config.toml
model = "sound classifier"
label_smoothing = 0.1
loss = "cross_entropy"
residual_init = "none"
shampoo_beta = 0.95
merge_dims = true
Rows from block 3 of a small sound classifier, named by matrix and row number. Rows with one number belong to one channel. Each number is 128 + 32 x the weight over its row's rms, rounded and kept within 0 to 255. All counts start at 0. Numbers have three digits each. After the name is the row's rms in percent of the matrix's.
After each channel's rows are labels from the 100 clips, of 14976, where the channel reaches its highest value: "responds to" is what is common among them; "loudest" is the band of the loudest frequency at the time of the peak. Only what is clearly more common there than usual is listed. The data: short read English sentences (LibriTTS-R). In brackets: how many of the 100, against the usual share in percent.
# convs0: first width-9 conv, stride 2 (model.blocks.3.convs.0.weight, 160x128x9, each kernel summed), inputs 0-127
# convs1: second width-9 conv (model.blocks.3.convs.1.weight, 160x160x9, transposed, each kernel summed), outputs 0-79

convs0.155 097:132136074138116140090129131082139145164104141114133111112055136159192103107064104152184116164171168159145135116199132190060127071126088125101134101131167183140080150099122208178129156109147164102171139125095116135118134108109093133143118108125120163168116170173127039072134127147127153068140166155114098100164094147153156109130108161206133088119073118117130112135121094129176111130140
convs1.155 101:124109128129112066132141165149102166136147156145079115160116083076113119215164104180097131127091146109136120133069129108097115145096160092158105149128195151169171201131188143138142171099157134124145118060087113108152126136118175126139177173
responds to: voice: female (100 vs 53.8)
loudest: 4000 to 8000 Hz (34 vs 4.3)

convs0.141 097:160139133134145130058125152150126117146120138086149136138160028168123128220180144122158115140148114135178099136169102132134165153137155136125097123074199122137114170138165079095135089136117125079130108137135148131090154127098138139165159105211162121130144128116160179194127103150164121114172085134110157069065132135071092198139135112137095094075094184125159132077121091157157134138099
convs1.141 094:118116146107140129200118157093144114142090083115122099150101132073088137135179164072152127071083114117143104143123109141106089120167140117128104038150104056166183139139079086121122120137093147100160090129104164152144137082121093096070103222
responds to: voice: male (100 vs 46.2)
loudest: 250 to 500 Hz (31 vs 12.1)

convs0.147 103:137140160105144129103125147133074162060125100144132164136151190144122091151129123108125154190102080147099139102123092145169103138187083118133150100086106199133164132070125125126130088122112199084143112097079184153158101146135090147133125165113082135091098141086107083152162089166144109086053138128189139164120147142138104126169071160116105074096105193173119102108058076136108144153125
convs1.147 103:103139174131128126157146123132143107089053135131118072105164129154145163195098179089121066100135120143079126123107163165149135100092145122139143124111091132136120173198255139093099133160119166156150165185092140094111105154127170145099153199
responds to: voice: female (100 vs 53.8)
loudest: 250 to 500 Hz (31 vs 12.1); 500 to 1000 Hz (27 vs 5.6)

convs0.127 091:105034103135106116123112135121080078144147124094067149135153121178154168141145185101138121118103160150111172087118123078096181156107141105127122098084113158086098127196121055146109132122114101139133088136144159126137136105091113138204121044138143122143098104109218109120093089151110149172110131119134164108081182114112196093065114132103153132092112154122143099128133201160167108116120
convs1.127 097:105128186141139098109189169179091114145141110149148092186087137129111145143145130122075126200121160157090119148132084140189056170156154105142117152137080151161140193198146159115138149108092156135122138112162136133141150120108174129070110089
responds to: voice: male (99 vs 46.2)
loudest: 4000 to 8000 Hz (25 vs 4.3)

convs0.25 102:109165139185114111145192091179102138087166103129146139166142092059121053091141098118040113176107126110127143096158091092189104126130138120130129101171121146123126139137142138169129069106115115128111145095110145132137183133088147183137156113126116133103152104138132126141095095136101149148096083139106215090133167133151072098133095184084109022173111135128153179138159101118114178087140
convs1.25 092:119129093165154125134094098124142160135137163123134180089129102109116079103052137141143154115141144148090089144160134123117086140163071111168123106095156102173128187180102108130142097096121087123091116148125158132036112079129143121120156131
responds to: voice: male (100 vs 46.2)
loudest: 250 to 500 Hz (30 vs 12.1)

convs0.116 099:136126092084101120063162102140136104122172111138120134099119146126152091131137145143093131116076076077196145067186106132151116151092154136138053104147121087132120157096124145148132121063137131148111162116117168106158096149125107178081123126255120155119129065157074084128090133155041121131066129147126156105141168144120144117129171112153124096152142124114147091143103066164118181143169
convs1.116 110:103117134125142143117070154070103124140106100102128108151144134064140092088125145144118089141169121095139120136131115094146143128110107097094135102086123022155196156120113149101133089143180119086145139147098150123127116103111068074118152183
responds to: voice: male (98 vs 46.2)
loudest: 250 to 500 Hz (40 vs 12.1)

convs0.4 087:097058157184146153088061137137164109077123119170035169145102113143142112086123091085143112097094100143098143128129159134072160096086111066139163167143105164152167091131111113094143144150098171198103134130092099124131196184147168124158096119084089118113110173060138101131187147128146128100121071172159117114157101128080105124108096147096135149100087104128157096102115088090100114136131
convs1.4 087:139110205137139115140095088125152156140120144133207138132132134151092134129110113105138094123125126068094145113111057180132072072124167095177114163091160137169123108157232112110177123095097127139177131099089131157069104100178172171111150059
responds to: voice: female (100 vs 53.8)
loudest: 250 to 500 Hz (32 vs 12.1)

convs0.51 115:140134094181112076097110087161177156125094138156091136145096183116141113150169091115159116118133115117140116154108146151074139119134099150170215167090116121125122081120128118143086176142114127129187098146136142171109171079141105212123074190171079109120074136119152106150172058104142145095140068164106119113083141129157146141178095105157060088170110149109122149165137086142184119085116
convs1.51 104:087142241109138151068089167129244146132088119147088127124142126084128190125083150119152133132165137113073144152136082101096129156119165112067086099150130108107119116105155156111086117104187152101100077090095120108118127142195113123145147130
responds to: voice: female (99 vs 53.8)
loudest: 250 to 500 Hz (40 vs 12.1)

convs0.83 116:132094123094129167141144118089099115123123147117127138148201115119149120103136168127167161150100134118177176152176169130101161084173112164143145146171077118190210107119119192152153159164116146146109122095090170118116149119095106177095146172091158116096152144139131149132179189149189136167182173087122096045159128140185090101108152135134135127159119111101130132208141085121169191115099
convs1.83 102:127129123118132136171095158130123135111129131118102098103175117154142157185076097128130077103175092168130162136121144176103129111019184127145078161119178121102077046065100108130179117145144115104072117158126104123171089088115189171070133102
responds to: voice: female (99 vs 53.8)
loudest: 250 to 500 Hz (30 vs 12.1)

convs0.151 082:121125155124152082162100168088142186142118151083057088193110149101143126120098177132111102108143131103107124116091159141129068123172141112091126111102149180157105102098125121109134121077142142099075173120086129164096165092094156125147106100160131126191051101122126148153146143172160137129114151073093154137141118183121094161047154178097137147119070141076163118058082173135101183122163
convs1.151 090:146102104138127117153131124141118169161145091161132139161129199157126122132075125128090129079123176149108092092133111104144212119148072111125155184140136064136143126113043086153099086114088129195153132122184080148090109121119119131121052101
responds to: voice: male (90 vs 46.2)
loudest: 250 to 500 Hz (34 vs 12.1)

convs0.11 106:178099149151112186109131124105135116134132173128133117142188180097104145113095143136066146211125124162155153104170166128137149107178144077070137068208133108124151122112111157147061134123136212131053126130138113074169110152125159116086099178108104134138118089095148134131136089102093153180175125129205142107192109116138139123117137129109143171141090109108084096081139110145138066098143
convs1.11 100:122143105139129151164097147097093179105123133154104093115107154120137136112113102111129121142192111152106104099096127137131102086109117141225201144064181133104053131077194125118120098072207114121078099162109108078131158118098101143116148057
responds to: voice: female (100 vs 53.8)
loudest: 250 to 500 Hz (41 vs 12.1)

convs0.101 099:130081097119159163112094166106180133149089111051131125101174111099125137143141128122109097067090134105141099129112115083154081108146147148137092210153130117164057174072094126113156150085094180115123115070122148161117117101138112107082093042130195134210148125166156126134088112121158112150108140112132067131130108154075113097131130173120120135171146133115158099095113078088185069133136
convs1.101 111:139107106114122155149098164137184106142120086160142117151085099112145072153100126120150076107158151138101134096138183130159112048186141147120126154101155142101096092096047137098157058145158174131156109117142121062057139159147165164189152099
responds to: voice: female (100 vs 53.8)
loudest: 4000 to 8000 Hz (38 vs 4.3)

convs0.79 104:131114170133101171086117115117165111153138086109191154079057132114090113107186099069142101198093082096173067086114131110180120151119164148148126125214107119134142082075159150112101138125106127106179102101126089150164145089193138111117074140123125100085164119137139092128159161101088140083121120093160164076163162134112117128154107120128106124093097119112105165124108054158156099170074
convs1.79 097:097154133138144157125120118080121172071118133150111128163097108220117121124141097049155081068146131076121138111116138088148086148097164185160133106088187165131124131118147124108110132112120088111109104178119138080111084132142061074127139123
responds to: voice: female (100 vs 53.8)
loudest: 250 to 500 Hz (29 vs 12.1)

convs0.107 100:113114141149131105114107090138156078144097111170107136103047194147123143103177117100205176120146137142090066112096134195158148092108123101068138107158124156131104152154171118135105192075138103111158136112101120084141060146148133147147105167151108128118125119087166134122128142107151106104058076136038128122139105110096109148186135109141117145201123094093129171098098108129202116091084
convs1.107 095:109146138112104099151097149082186111135179139149103106098133143117118122097180120075131147131062100123106114121117135106110141124082178167081138087105185116116104095159096118117100136076118118173125098072151162100146129120138164134176123164
responds to: voice: female (100 vs 53.8)
loudest: 250 to 500 Hz (41 vs 12.1)

convs0.7 089:133124128116101129120154156096106097110176114083131175177238109098120105111113124205122089108085121149131137084134096146093154097167113160129127154108090142142164148089108117118081162171105128190122126133145172107142124181109100082144119127153180143087069134139128106085152150120160089153122207141140117173232090141167096175131121146158146169167096125052145118142182116137109123120116
convs1.7 086:138169155113075115160083160165143097096170080155180114160131104079148155111123100131134165102072091182103133124079173084124170098175159130175124177148131124097127157096165070102158125144137127111114150083109111095100161131106127165128170118
responds to: voice: female (99 vs 53.8)
loudest: 250 to 500 Hz (43 vs 12.1)

convs0.123 088:211111122087143168134154103061129146143113132094127113136141137132127088142114103199117097088128113124174106142136112113078123123110098151163094133131107101150207111167108113143071079157078148100162130183131133143147112161153106120148076115086156161143142084159165149073167119148118172144182182102184107127148129117153153142096130111079090201181117101116063207182167108111154135095128
convs1.123 085:106141155129132108184108189138114136144159127156122128168167125148105105179161133137115127091155090076098146146084124174148114107077128124146058165157185175154106122134091066112175093116077107095157109130095118078152167072201111158129150145
responds to: voice: female (99 vs 53.8)
loudest: 250 to 500 Hz (36 vs 12.1)

convs0.131 089:112126122119180103125131109098124106146156085129156122104161127097123010104103155104184117177148181151164159152128139087127086106195124145159214092178091139120180144168127208149108140212107150122127083089126125132154190157127136156112135178121111122123111119148134107139151182161135139137189129079158124116175065151154093103082105101094105151165117115124155132143169158153107133105133
convs1.131 101:139123113105075107116128075131110157173189114170113123102045155203156105115149080136174085118106100128149086139121097125130117135121149151192148135143166122081128098158149089172133152102071170150102096158155117177130102158151149137139178096
responds to: voice: female (100 vs 53.8)
loudest: 250 to 500 Hz (35 vs 12.1)

convs0.22 094:173070119095137197091101085168115131119130125165106180138124099153131209126118121148053220150121187210108120121106180118174121091100106101071074099102098103140049108163116128135121218101168084138094138137107135137104098185133154090124116095117116148140137104116126117098116082118105123114118121141070114127091102123110123160119137103141081117114166125109142109161128149128168153138187
convs1.22 105:113118076104103114232107130112136101128121124189164126110112115048130144137145104211113154123140132104079097128114073117098087127081112203150138134118188156063093142147111103126123145110120207092089099105135088155122124135118192174137117084
responds to: voice: female (100 vs 53.8)
loudest: 500 to 1000 Hz (42 vs 5.6)