config = dict(
    widths=[128, 160, 192],
    shampoo_beta=0.95,
    epochs=65.9,
)
Rows from block 3 of a small sound classifier, named by matrix and row number. Rows with one number belong to one channel. Each number is 500 + 40 x the weight over its row's rms, rounded and kept within 0 to 999. All counts start at 0. Numbers have three digits each.
After each channel's rows are labels from the 100 clips, of 14976, where the channel reaches its highest value: "responds to" is what is common among them. Only what is clearly more common there than usual is listed. The data: short read English sentences (LibriTTS-R). In brackets: how many of the 100.
# convs0: first width-9 conv, stride 2 (model.blocks.3.convs.0.weight, 160x128x9, each kernel summed), inputs 0-127
# convs1: second width-9 conv (model.blocks.3.convs.1.weight, 160x160x9, transposed, each kernel summed), outputs 0-79

convs0.92:490509464476510517547491519517507507563539446479486506434477457539516515515454506510426515485499517590473528516528456530597542444531477553556467484465480454501437457486481494525514513420528585470431533487465482474503587421467523500454481530464503556451571498445515486490458508490502532546440546506518466549443509491432542582424525553553479507447593509521541466518505549488535548468468
convs1.92:507459421460480484482477485501483439501437499534491517541474476497465501474487483542505471494460485526484512498536475525530519481508518522457512518442527490551441514537450448504427448471488481516522501502459483521473507532559563500457527438
responds to: voice: female (94)

convs0.90:525588510477523468418390437497533494479509507474507563473513439445539447504526538458470585565541497520498464487478529511504511548497531485468486451526524522506552441487523522555450490534473475509458498480378559516509508512480531517415583515589475455505413483449532494517466518494463498492494539457447504473456470536475429446505477460507513485522471489533516502528572506561528580479550
convs1.90:468523498556487507481400495512516484513522524479519443488534535501477571482545537494574493483495494499523505503479459507502357467417506465534485436516474458558453489470554461492478493445538446579446571521518487553548532456461525516449391477
responds to: voice: male (97)

convs0.81:554455517474518495474506495496488494461475491557544568467512562491451447535570459458474509580515461417512479474484490463483477537521443529500521506494564466547453517481533510506496493590479497503389444463555440498474491539528483443505528471528495531540578507472476508477498584504529526485422462593510504429557500518443442536542513512546463588521531550454433559468451489526472451501511
convs1.81:503482491449478418500423531481455532499525461559543486566458510479469509457492513500531489497455529509513477474518528575529503508565535461516558539498569466525565580452580445575443480485467539493542441418500512553486478505531508469469515526
responds to: voice: female (100)

convs0.24:535458493514492461487465529529519563561442517548507467484595546500519408528506411385514481501524546505489445528484533551529413477464494489459535532504422514489515472482563470492489544520452512522482462505480518501473600491473473455456444454584484469519409500495505536523513472477506550423583480572504467509520538475451529506579510535517477556515471532477542493500508462507486507578492
convs1.24:489564564489528456497484483468532467525469481530519492527463472472490482546516495481467531468550436549491494485494491500529531501504565482489452529455452473496550466482515524448447555507511534459481389488496505522445492528526534521476477507
responds to: voice: female (100)

convs0.135:538605491480483483546494483537422488490516497483495459557460498504510475459490486536499496461434572472481531512481490467527442513473438488518461481472522513460465484444558511517486453449466452537475593530431414423525555459520475465541494512507540488497496498492480452502443540502486570540494534487456528561472621501509463498451425535377530486465504524494517532487510503490512615481543
convs1.135:538496489522463490456532542468466484516499498495456501499541457532553455515496544506539495449488456504536529558483548518558457672515497504462470458491492519485519574536428492460500421517515548627464559529446534513494514498534456524505523491
responds to: voice: male (99)

convs0.137:418529480516484528476533538499477426498563463462482558482619468490476489472524552488434513510522505466524558482539475468465438482548505510507553535468510464498464624467512492551488468491438539556504550526453498489465483492482534530486522543557526501525382501493461532506543541468490473489527532539574487531437494585495483493541524437435551531491423486529494464594500467497505546550505
convs1.137:465536451473480520542515510538477484550468460537482501546542537444515492471556545567474467504466526480496466520473461460522505464485427451513488493503422467466519479426476442481534440579451533518535460520525501506510573514439495526469545494
responds to: voice: female (91)

convs0.28:459464479494475446523433494445534557547517465549519498507575440495537481441465486501469516460485476540460540554528444539426492469552436461498460564510538526504566390483586529563467487570488466508452480487461488476516522489478532504497483511468456515544480515474387489464466487483484503519433588499556489406500433576501470509474471481568525496480503474509501514482448578450514496501501
convs1.28:482462475422495492484513557543382509546536603556538529521492470519518489551512510508479559489491530583477519508488456501474489520569497592475449518534553514494449514474454544526520538558497540612455484539528442511515487457572528533549435497
responds to: voice: female (100)

convs0.49:438449486498481485572566490536476537442499498448468429560380534470517479441456449474515504443458494574564488446554493503474471475509430478518510527446452535550454569544515511493542482410482515480504484523434501512587492471506460445524564493487511526486441452535496406518507501462534536586480552461480495488414491455496512477508516466451518497507529513505474496560478543459492536458489
convs1.49:493506492550440528528497539511501444519484469491443512493511461507550570520485537523461487537458465510515523528454506520514590605443439523481486598514551536533463562488437525483495431426498538512500498501504532457510462554492511517496419505
responds to: voice: male (100)

convs0.20:498443542542511568464519524497574465531506509513547551496521500442438421465585563465431493492518531486491466478490488547530477497466608476465508479505489515543542491485517456516479531546613443489486508499505439491530504512584476490511506504520585408499479546501462550485482458475502487436498555463486475521519515489466579436536512545452440470588538498449484432437517488457534523542486
convs1.20:483534481477443501462477452466530481577500484528589468461500457445497476420457468480511478467496513554484530485538523502472485461484551466490542469542566447515425442466390469512527537484557500407489441419545520484541496523555538526526504543
responds to: voice: female (100)

convs0.76:478491490448505509468487399466460480533554487482459475539522461476490500488491556431475518421619498458462461450466506497468469399504512488517504467489576514503563448507477435381495509425487530488445493517481446503482443529509463481458518512529556439571527501469448543473517461508466512501435581478468507525535495487504556463491553559537474497526518565469459491474506502496479548409483
convs1.76:533510499538548505535464559427506477426499463460508379518585495483452490468523529431587501441498482521496546491500514466505466521422458559522503516494464516510454552477423519501496510530474505484550536485508489489570496521508470503484471516
responds to: voice: male (99)

convs0.150:517524513504472570532476510551529454516504464558470445548548480539554536489559537430504486504564558476424483527476477487447461492502490475434549500557463549531483413438506537517449582481573459464565492513554497497496518504512419508474449491445483449451460531545485481543526442574535518462539539527437482572519483553422529497515463481543426438490505542509533511534530552472503520457491
convs1.150:487462488473473452579589417505534437493460508532463515425513462505489521505492489375532457501518509443466472541497547469494480472479543544457490519504477522456494450497434462497545507459496461492464505397497537474499502464465560443476487452
responds to: voice: female (100)

convs0.61:557488532467493581531578528536496454523486501496519533508515477459470485424491486457477510551530511472558454468433466407569490585400532530520542478539492499488512546520514511532535497574481614458589495517537570509548547502553500446498465478500449515510463495517513464504526515554531478476535450453539484508452552481524484465538505579431447504540559453504499536515461479527477458518431
convs1.61:460475484501510529545508512542486511541477432447475515489497490572458458492484463491491540460549520475452461519537476475483473475545531511587516469407466521496521417506514491500487497571469514491484483557472502450452438469544470561505476443
responds to: voice: female (100)

convs0.100:506516479517458471456420458425528493461451517496485486569405559515416510488488447490546508484563440548488404487498529535469505504443502478478445416453508482501460486609506468511462516461548501485509490560502487430497478558536436471475493437464533562543509464480448502453484551501502490502496508488520527504462540421458475425535514454448485516571546413529504493449452487465475512511483
convs1.100:431515519430538507505478569523446467511515514466535501514547545513462433500594485534492505471468441510493462511542465497391558465456471519475457431461445572481531492442515473535467436502450524468481496492554471479504446506421541490536484536
responds to: voice: female (100)

convs0.56:520462501501596578487485454482430518477462469519507562473511484523505477498523553508500543442447491483505561474539550534413525577520536522572505544501480518489537623467507458471600514579446484525466463472484484537469475509525517535490487417473516509540519509505524476556547514477519505464527510601533537468520502514467442426577501560458510481550429531516499556517460499452552509480509
convs1.56:498476542492534498482487523477446508484498482534480493451528543352508491573466496455462509461515443490516515492529466505495538524516479506513504511532454479548587570484443419449445435503517533490485455536472501454425511556469505589527491589
responds to: voice: female (100)

convs0.62:420495500480486508535521453487524532477547488473527515534549505486435477518494533519529473477494447492590524513498471552427563569529577550503540465517486489532493454473545530580492499583525577587484449514576526511468523580501394500499491470408520485461482477508541497405457492482535517532599544460537514491522470557487472489514491478500511518473471482529490507465555531476544589503535
convs1.62:450450552453449519516506487471586484575521453498466510545497473488455450555497493470482484468519480474486475442546451545408475528526500521518435423507531461455463508496534474450412510457574457456505506492523506526477546497491503529459477422
responds to: voice: female (95)

convs0.58:532496506472461531456504543513511516605496451540536533499557360502553528483523489512505459556505513518504544511511485594588562493537565561503536519494527550428509510464492455516413497511498490478532492485518478492468496457449505475464476450529531511507560477506490533469449525562456553496409541471523427553412493542491470560569501521527494454468557516525490504438529506511507454488432
convs1.58:490491494525472470586483523551411472502406561527461481490502484456460453481510418493465511471467498480448539504551473517475482450521514535456464411460546449459469490450403516533481536491472438456544503564511491498459466526491523501482516533
responds to: voice: female (100)

convs0.0:534434501511493496500441526448532472452534524494561503523592552416454527458480497492445555482544521527482557522593491535463494521469523477436478527607438567482527427459496475545506527515503469533493507463524469479522480499509591488452447491467521456445470533418475517490550486469455481497551490427547512493590437548502478521506437492476478469476476502551526598487508511474499440524470
convs1.0:463481497427467488515527502454502452523470558523498509508525467559475472564519464464478520571510517475518489491505515538475387480483542561604456458520510520529458520432506446471554525459542493493469490471476451524561580481508518469521535499
responds to: voice: female (100)

convs0.124:504537507448526550528496514438436503525535577528504523552559503503409527512551527474489515496438503501525631477478501463510524468536480508524574490540485525460523539431509454503460535575471458528591461536499512513475484528473517521503491476524506499464462491492509524522550550507549554479567528459443533563434518534514445440567534550519521486576474544477537595448535457501569562488503
convs1.124:459533481540503488523484494494519457464490467529466524473508499486537433533422481446481485464472504433486519533516551404492508470465500533484516471489475489478528533467380515508463492529530501535430460493482490447576547489513461548478422436
responds to: voice: female (100)

convs0.30:622503568504496506488533489488466538522487483386511472520452549458508475499501462554463505550518556455491496482493496498574483474483500540509555469531485391517567574498479485499516489448471606517498473457601482457508526454497521491434507507460512520499581462497492538513515503470421463491472531548511481539445477480480498474586543476452508479488518521529529616496538502452567488475496
convs1.30:484546474496481449451445498506498488563504456551488504474466531563548505472506469433473536469561476502555522576500504480521479497510534461484488495525528487516511486440542478489510498476495469478497496526485543494425444506474438442447538546
responds to: voice: female (100)

convs0.149:505569486542549496484501501529489523503473467565495504434453578466514501526531552428616448498462480489508393453472509521484510484454451523470562494534493511520497471507527485426423580576482414478547486493563484490489447490561439474491459519511512472458485518493549484485528500439496501429537406571497449548523458481536468506561512489457460467536461509403492541528521504509495505476497
convs1.149:515562549458471457420462489550574557499516474533460475496492501399540512469518473462507516526557493532559551525476529492440536485488552414494498496485529441434438460519541451467508568486607488442431469568498480438553455518455490482464530514
responds to: voice: female (100)

convs0.1:528459492554477484495565422473564512439433563457520490489511503524530481507557499552515438488468485465503528521450569530489535503484521504500436541457568531569492498507558494525531477552529470443480477560535562472456447490480548533507523424515489613511483449537595542440501448505544456550549546469436458449497544567489491510521573478518508496457512498525482447477498530441500459501429
convs1.1:441451494500527474504603489546507531494475476521482492500442458498504478459491504489503501496470476519501514484570491455500442428468401474505510529518468468500468501587478497492392449481524451452536494484536520455516496476516467498485436624
responds to: voice: male (99)

convs0.153:565436543514513478478477461506467510521468443576468531504538545458480496473515472506519544446465508506448502510445526558508555487527484499466544513504465536489505482492459599499457585507574429560525471504535462503476566454469549543455473485560461426542471492514478473518566491550475540480454470413506532501528484451521423493512453449539490519572562510471573544427487422472521483568466
convs1.153:461494508458504495543567483455492451499532530546510447548552490528487476501498429488559497457611498444441482489504405494491459546468601552526575448445490471567492462494507466582480505431458494555396509483518448540520480492459551517527500475
responds to: voice: female (100)

convs0.64:495432493544471503531533418494511533534461518460457417518540498450546461444435482558531439452492469469410545542489524519436547445470463483530530564422467503520469488523559482500477485414493477525474434517504567512510512484437570548568514433432439496497501497479393441487529478449518526488469524538456514450506464472522506505466466471555479509511508441476554452466477517436510486493505
convs1.64:547446503506502497475429491501418454531575497501558522531481554508546524491529486522510569487519466491521496464401511499470558540479513472424483514466483437513554489480416453547489515471469515451503520456473573528543474468581487540506441451
responds to: voice: female (100)

convs0.133:474476513469416475427493473518566539521546464498544509440520505488517486438487528493474463468511515508436397563491453445478556415450474444474501516511518421536577488475527487532483502522485473516462466465430534535524480568446540502508483441491498461497516535502533510518485421490489458458523570483405467405481461556416548464509498477514508436520502508497422519501528475584474515476522
convs1.133:547458516550454554431470459504479515490471454518509567571478501493496477463500526503527518570548502589552516555466519539469529540506476454496508488482458479472531517523531507506503503541494488532495513537499515439511494512493476465514454496
responds to: voice: male (100)

convs0.75:432511492471490488505491503484478472488458499563514440455545497485504508478419523533467545487419475529390483534521503475453446502464471435486541611498429431490437450447521507505450443546544438441537474473521494493480445483564556499539461545484466474586488610517456458476531445516508447532455493439540497536507484474462484576531469548488520515440463485481511465465502522489477486516521
convs1.75:489557499479504547590404432466547512483482515583564502520595487451546433548501468531527506460511535460503422510505521512490480459571493531514497453486491516541490479470507466481383505526510495522449500507500413537467417511513484529509483520
responds to: voice: female (99)

convs0.46:509508504500447510476501497508462514554490518405428461543490485553467499503481464455525509472485514469414457558437449522544514529498529413534573612489519545498512481453477501460561475563548506504454526578491583554508511472499565468565482456526454461508495514494444483463453494496398446541493480567524510497498428461496562589520494513506539490533530489476550454525532501556463502525536
convs1.46:549508516538513513475512476434474497514494441500534488502477514499463494533493530425497485516513535498543540459465482555533476581558479545535485453514417510510444490540534469473452529498427507442507512475523499552486482426580430540514474515
responds to: voice: male (98)

convs0.125:517455498517510471475504455495476545459512541493474486507527542490482411500498505484481464500489500465536477501498438520479446474526499469550561530533442468460632523460457446564479513508492569550592494481490469489551504482598529494524452495525435457445426560465490474519578502435549565430482478512503530452512485534482427465467499463466500447413507471457471561473481451552457446524483
convs1.125:483488523477487547455477507458594499484449541480584509457509512593510477518498515445471504435534434481517508538426499531476502534473517452506460453470583538532470515480567465518523437463513492480439418513510497475396488497496419486473560509
responds to: voice: female (100)

convs0.93:589494539539587537500488443489530461502498479544469584501438505464478430444581479520497564528565465490506479461496545426486501557435466511495542378530524478522431504500467517549524542534512487502543510475568446470496395498528488460499494536516471531447488508471505440471571574458509448534525488584553484449569460494532486479435496474514534483518461499498502491502526491474465473517518
convs1.93:533484467484513422528489479489590515510486455544463452495494502421526472498502463453460460502509488493497497516444498528528478453417516447588513497512542540575545569511510481460478513440568528519409496512445475463572535508434550531514529559
responds to: voice: female (100)

convs0.88:491524535496488559510522483441515491536530473596458482482450468484500546529492529433544475476560508469491456542492553534489537526523465410513535457473500478488490406490539484444503626441521610462498554491503453475483422518476486555550531561544494480524481524447452503484474518441493475480443443493480498480423431501475494488566482515534443509579482506483490449485460485453557490440468
convs1.88:494464457525498541438374478497509531447501499492513534476465497503529530463503493484526598479459498495483542512502457470465594475501546587480508526516523483504526439536572492521452523481523494508527469396446526563553521468530585470526489443
responds to: voice: female (100)

convs0.39:472539529483565522486497460426456474465536527537530582457649481503503503539477512560501528546470507494520482530553443486463558551472452511526480500513489463569546460536506520495462547498470505530527486517494495480524455537433457545494546495497450543514471492520508530488450518473501554588579632508516508548503477555487458552517419484576488549479449484468461545553507522533500523533544
convs1.39:474544452462445501563552506492476504496497521506482463510535485547476514548517482529526460477490545487441490461511461457400467516477575533577557476442526480497449488494489441492503465486473520484417485470528546555497543472504526490485443485
responds to: voice: female (85)

convs0.69:505494455534460485539471468478502554495537441522443539504392535510508439526513451516488554528493419531458495490491463463529553496498474579495512465571453428524503431514492476526440506514532559479489450461540501470488552495520523464479506446534535472469529525460464455517515476482502582499455506533621531552550480491470517576468465568526475544411568514573567508456513479486525451472544
convs1.69:478450473510529492498506482438537502492505491495470524506528488511514470536434438494426468472500510429462478489464476537454516508479559559467497445448582528513460488532633479512416503440536516541542499486445474533542487476483486487504539431
responds to: voice: female (100)

convs0.38:471488529446532436434454568479502495559494478455514476422480530485512525550424491418508498436612531451520465481463530545489496461525474503466495544470499456497525433622469501484484459501486521545431517476482456466500500395496508490429462465420451502540516474509441469540430488487498514541490503560482506577577546528475545482463511497485456534522525479509509537527490589494508493469493
convs1.38:489541437481569469467511498391472546528500524467531552500555477490464535478533466499542490508509558520478517475530551500497511461450482555522547528481454469549487461421461553508519481557522548518449551513517439542472479512467507523551532412
responds to: voice: female (98)

convs0.34:427529480454453513497513562476466519544496475459448469503517525455475488473524466465481503531432496470454491493452523421506431413463390465463468523404440444505426563493407506488519422492494472439514489496471464519463475502477501478473474476477508537628475459503486529475541460454502499466465532529443493533526566482487536422494509543508458504484541490483452569479516569458500472479512
convs1.34:536510515520544511418516477527487557499518546568513521537484495480536488521414544551497477550476470515528507517545482532430529506569524528435480597536478418558455496517488546557469462455464509450493544489542474514465563507454509521483477526
responds to: voice: male (99)

convs0.142:507483514484457491454458461437499539477447479490462487538416526483473480528472473425547524434450450491554450471504529532516436561480507507431529491413485517462415562430460457453532508527482554510507517506499514523522505538531487389516523506527541474504575506562510518479451554498582452535530457526521530405438498555496494515502530532507506478486535466595493429489484462547469448453510
convs1.142:471521570468476519405501540496471499490514495527480511491476552427523434552511538541453508484468512552457542519540477574476487510511496472452471528494533471497673492510510498444460474539505456475526565421454465550524461526504501493544466545
responds to: voice: female (98)

convs0.72:518483466458528497495535431517475543512466509475434400500427521542505553481506477470548496467485479457561414441521445539526484508506523500485541446401460545534467506458509446456509438446523531435442510425500551498545481468462526480530504485465425536534532460577450476536497491575430512502420482471502585449466510494525477499474518443497472453500486471477550437443493533508496518448540
convs1.72:471477493575480471556478499476437471467507477562501555491461511555488427482500593550433500572480514525499572504542494484514560502453445511469407521469509458490582514478435567482460455494437484455518512514470501511571492533509502493533450583
responds to: voice: male (99)

convs0.128:457517495471490469492463453509503477583462447482459426530523441485485502537500501476600499456521508467515513484509507553520453544467478559550508527476498554530467456529474455460504387407507576494486469429538518493451556506468490509478452497502531547536530450582496553516536547529464522494550508471427514503571479441410485508535570518549475525533517501487564547449440440513516451502455
convs1.128:533476495504526488513494529504444500432458492529523452480492467530421449475540500540551585466512473419525505522525419481533495438501534505423527488476486508491543399416465462485504509538476525471505464443498545594500536512558527521430560508
responds to: voice: female (100)

convs0.15:478509481479518429522435567473466516463509497478468497479467481540482539437511462574605568440470432523477483540531480510534512432529450532529442541470493556479486441510495478454441521430576544490511504452464458491545504526494477520520497567470478526471414484502521475452492536512538550545464493420557545491465534518473523487513438505528530522479589532610456507450458472470563528508459
convs1.15:458485522577482472399492503479454458517465467523467496508517511478510505589504493468526429525474511533477551524510414500503520481550567503459466525549499529563510453493555483531441462504582562493515522399506465556468448497524537529523503528
responds to: voice: female (100)

convs0.109:515510508520518516487490496484455488493440478470472455484597454473522459527515449512494554528501517503425413500549502536459437505432455494587483565509515473520543428427522504506461540500525415546556514485502530496533513502502591519559487475510403473436458577454464447527535470437528456432522523576516516492568469513462524451469469504511507514477503498430582549481467464458475474501479
convs1.109:527478519521490489537477540488527450543439552538527476482456504412506454538523457492495540488537473434502466506469508445518511501441524571466469488458501529496439475466568433443510538459553486514489501417512457569529498488585544482488500528
responds to: voice: female (100); the word "it" (35)

convs0.77:470455524516527507586512482512548494432495495578419517468475449550505478497508489531452466511477544593466575497517509520548557470517516514458449479449482540485477517483471553518465511404489423438458477509518475515516536472461510523497526554486497479515531491466547471556444453510483563446463518508393500473484469482459521654492522564478513521482545531540558503545464522455443529477481
convs1.77:480536484457512527488522559506437483542482486466505478525516490505495490465474451475448472489471556442479457503483511520532530457488477505552549483480551528536437563534462431447552520465478480492516540414475429510433522467597504532467518500
responds to: voice: female (97)

convs0.98:478483500512513516486497500435455457573536428531467523482417446516477527495456485593440560520476495508476474531550480526562546521512560554544411492484510507483439442484519568529494545406526547459460534459526506483515551458449532543476516516496521515462538475444511531483498572493512540467459479495526478515495487493407481643438514580534501491498575521534492443482502507493483529463492
convs1.98:547517528537474484402420478510495448525534517496516447487478457453470514462506466524483498499511457489462486497451525462468461513466508530507434489523542539492463457431612440496492520478448465452563420496502489571521477490560570465586607523
responds to: voice: female (100)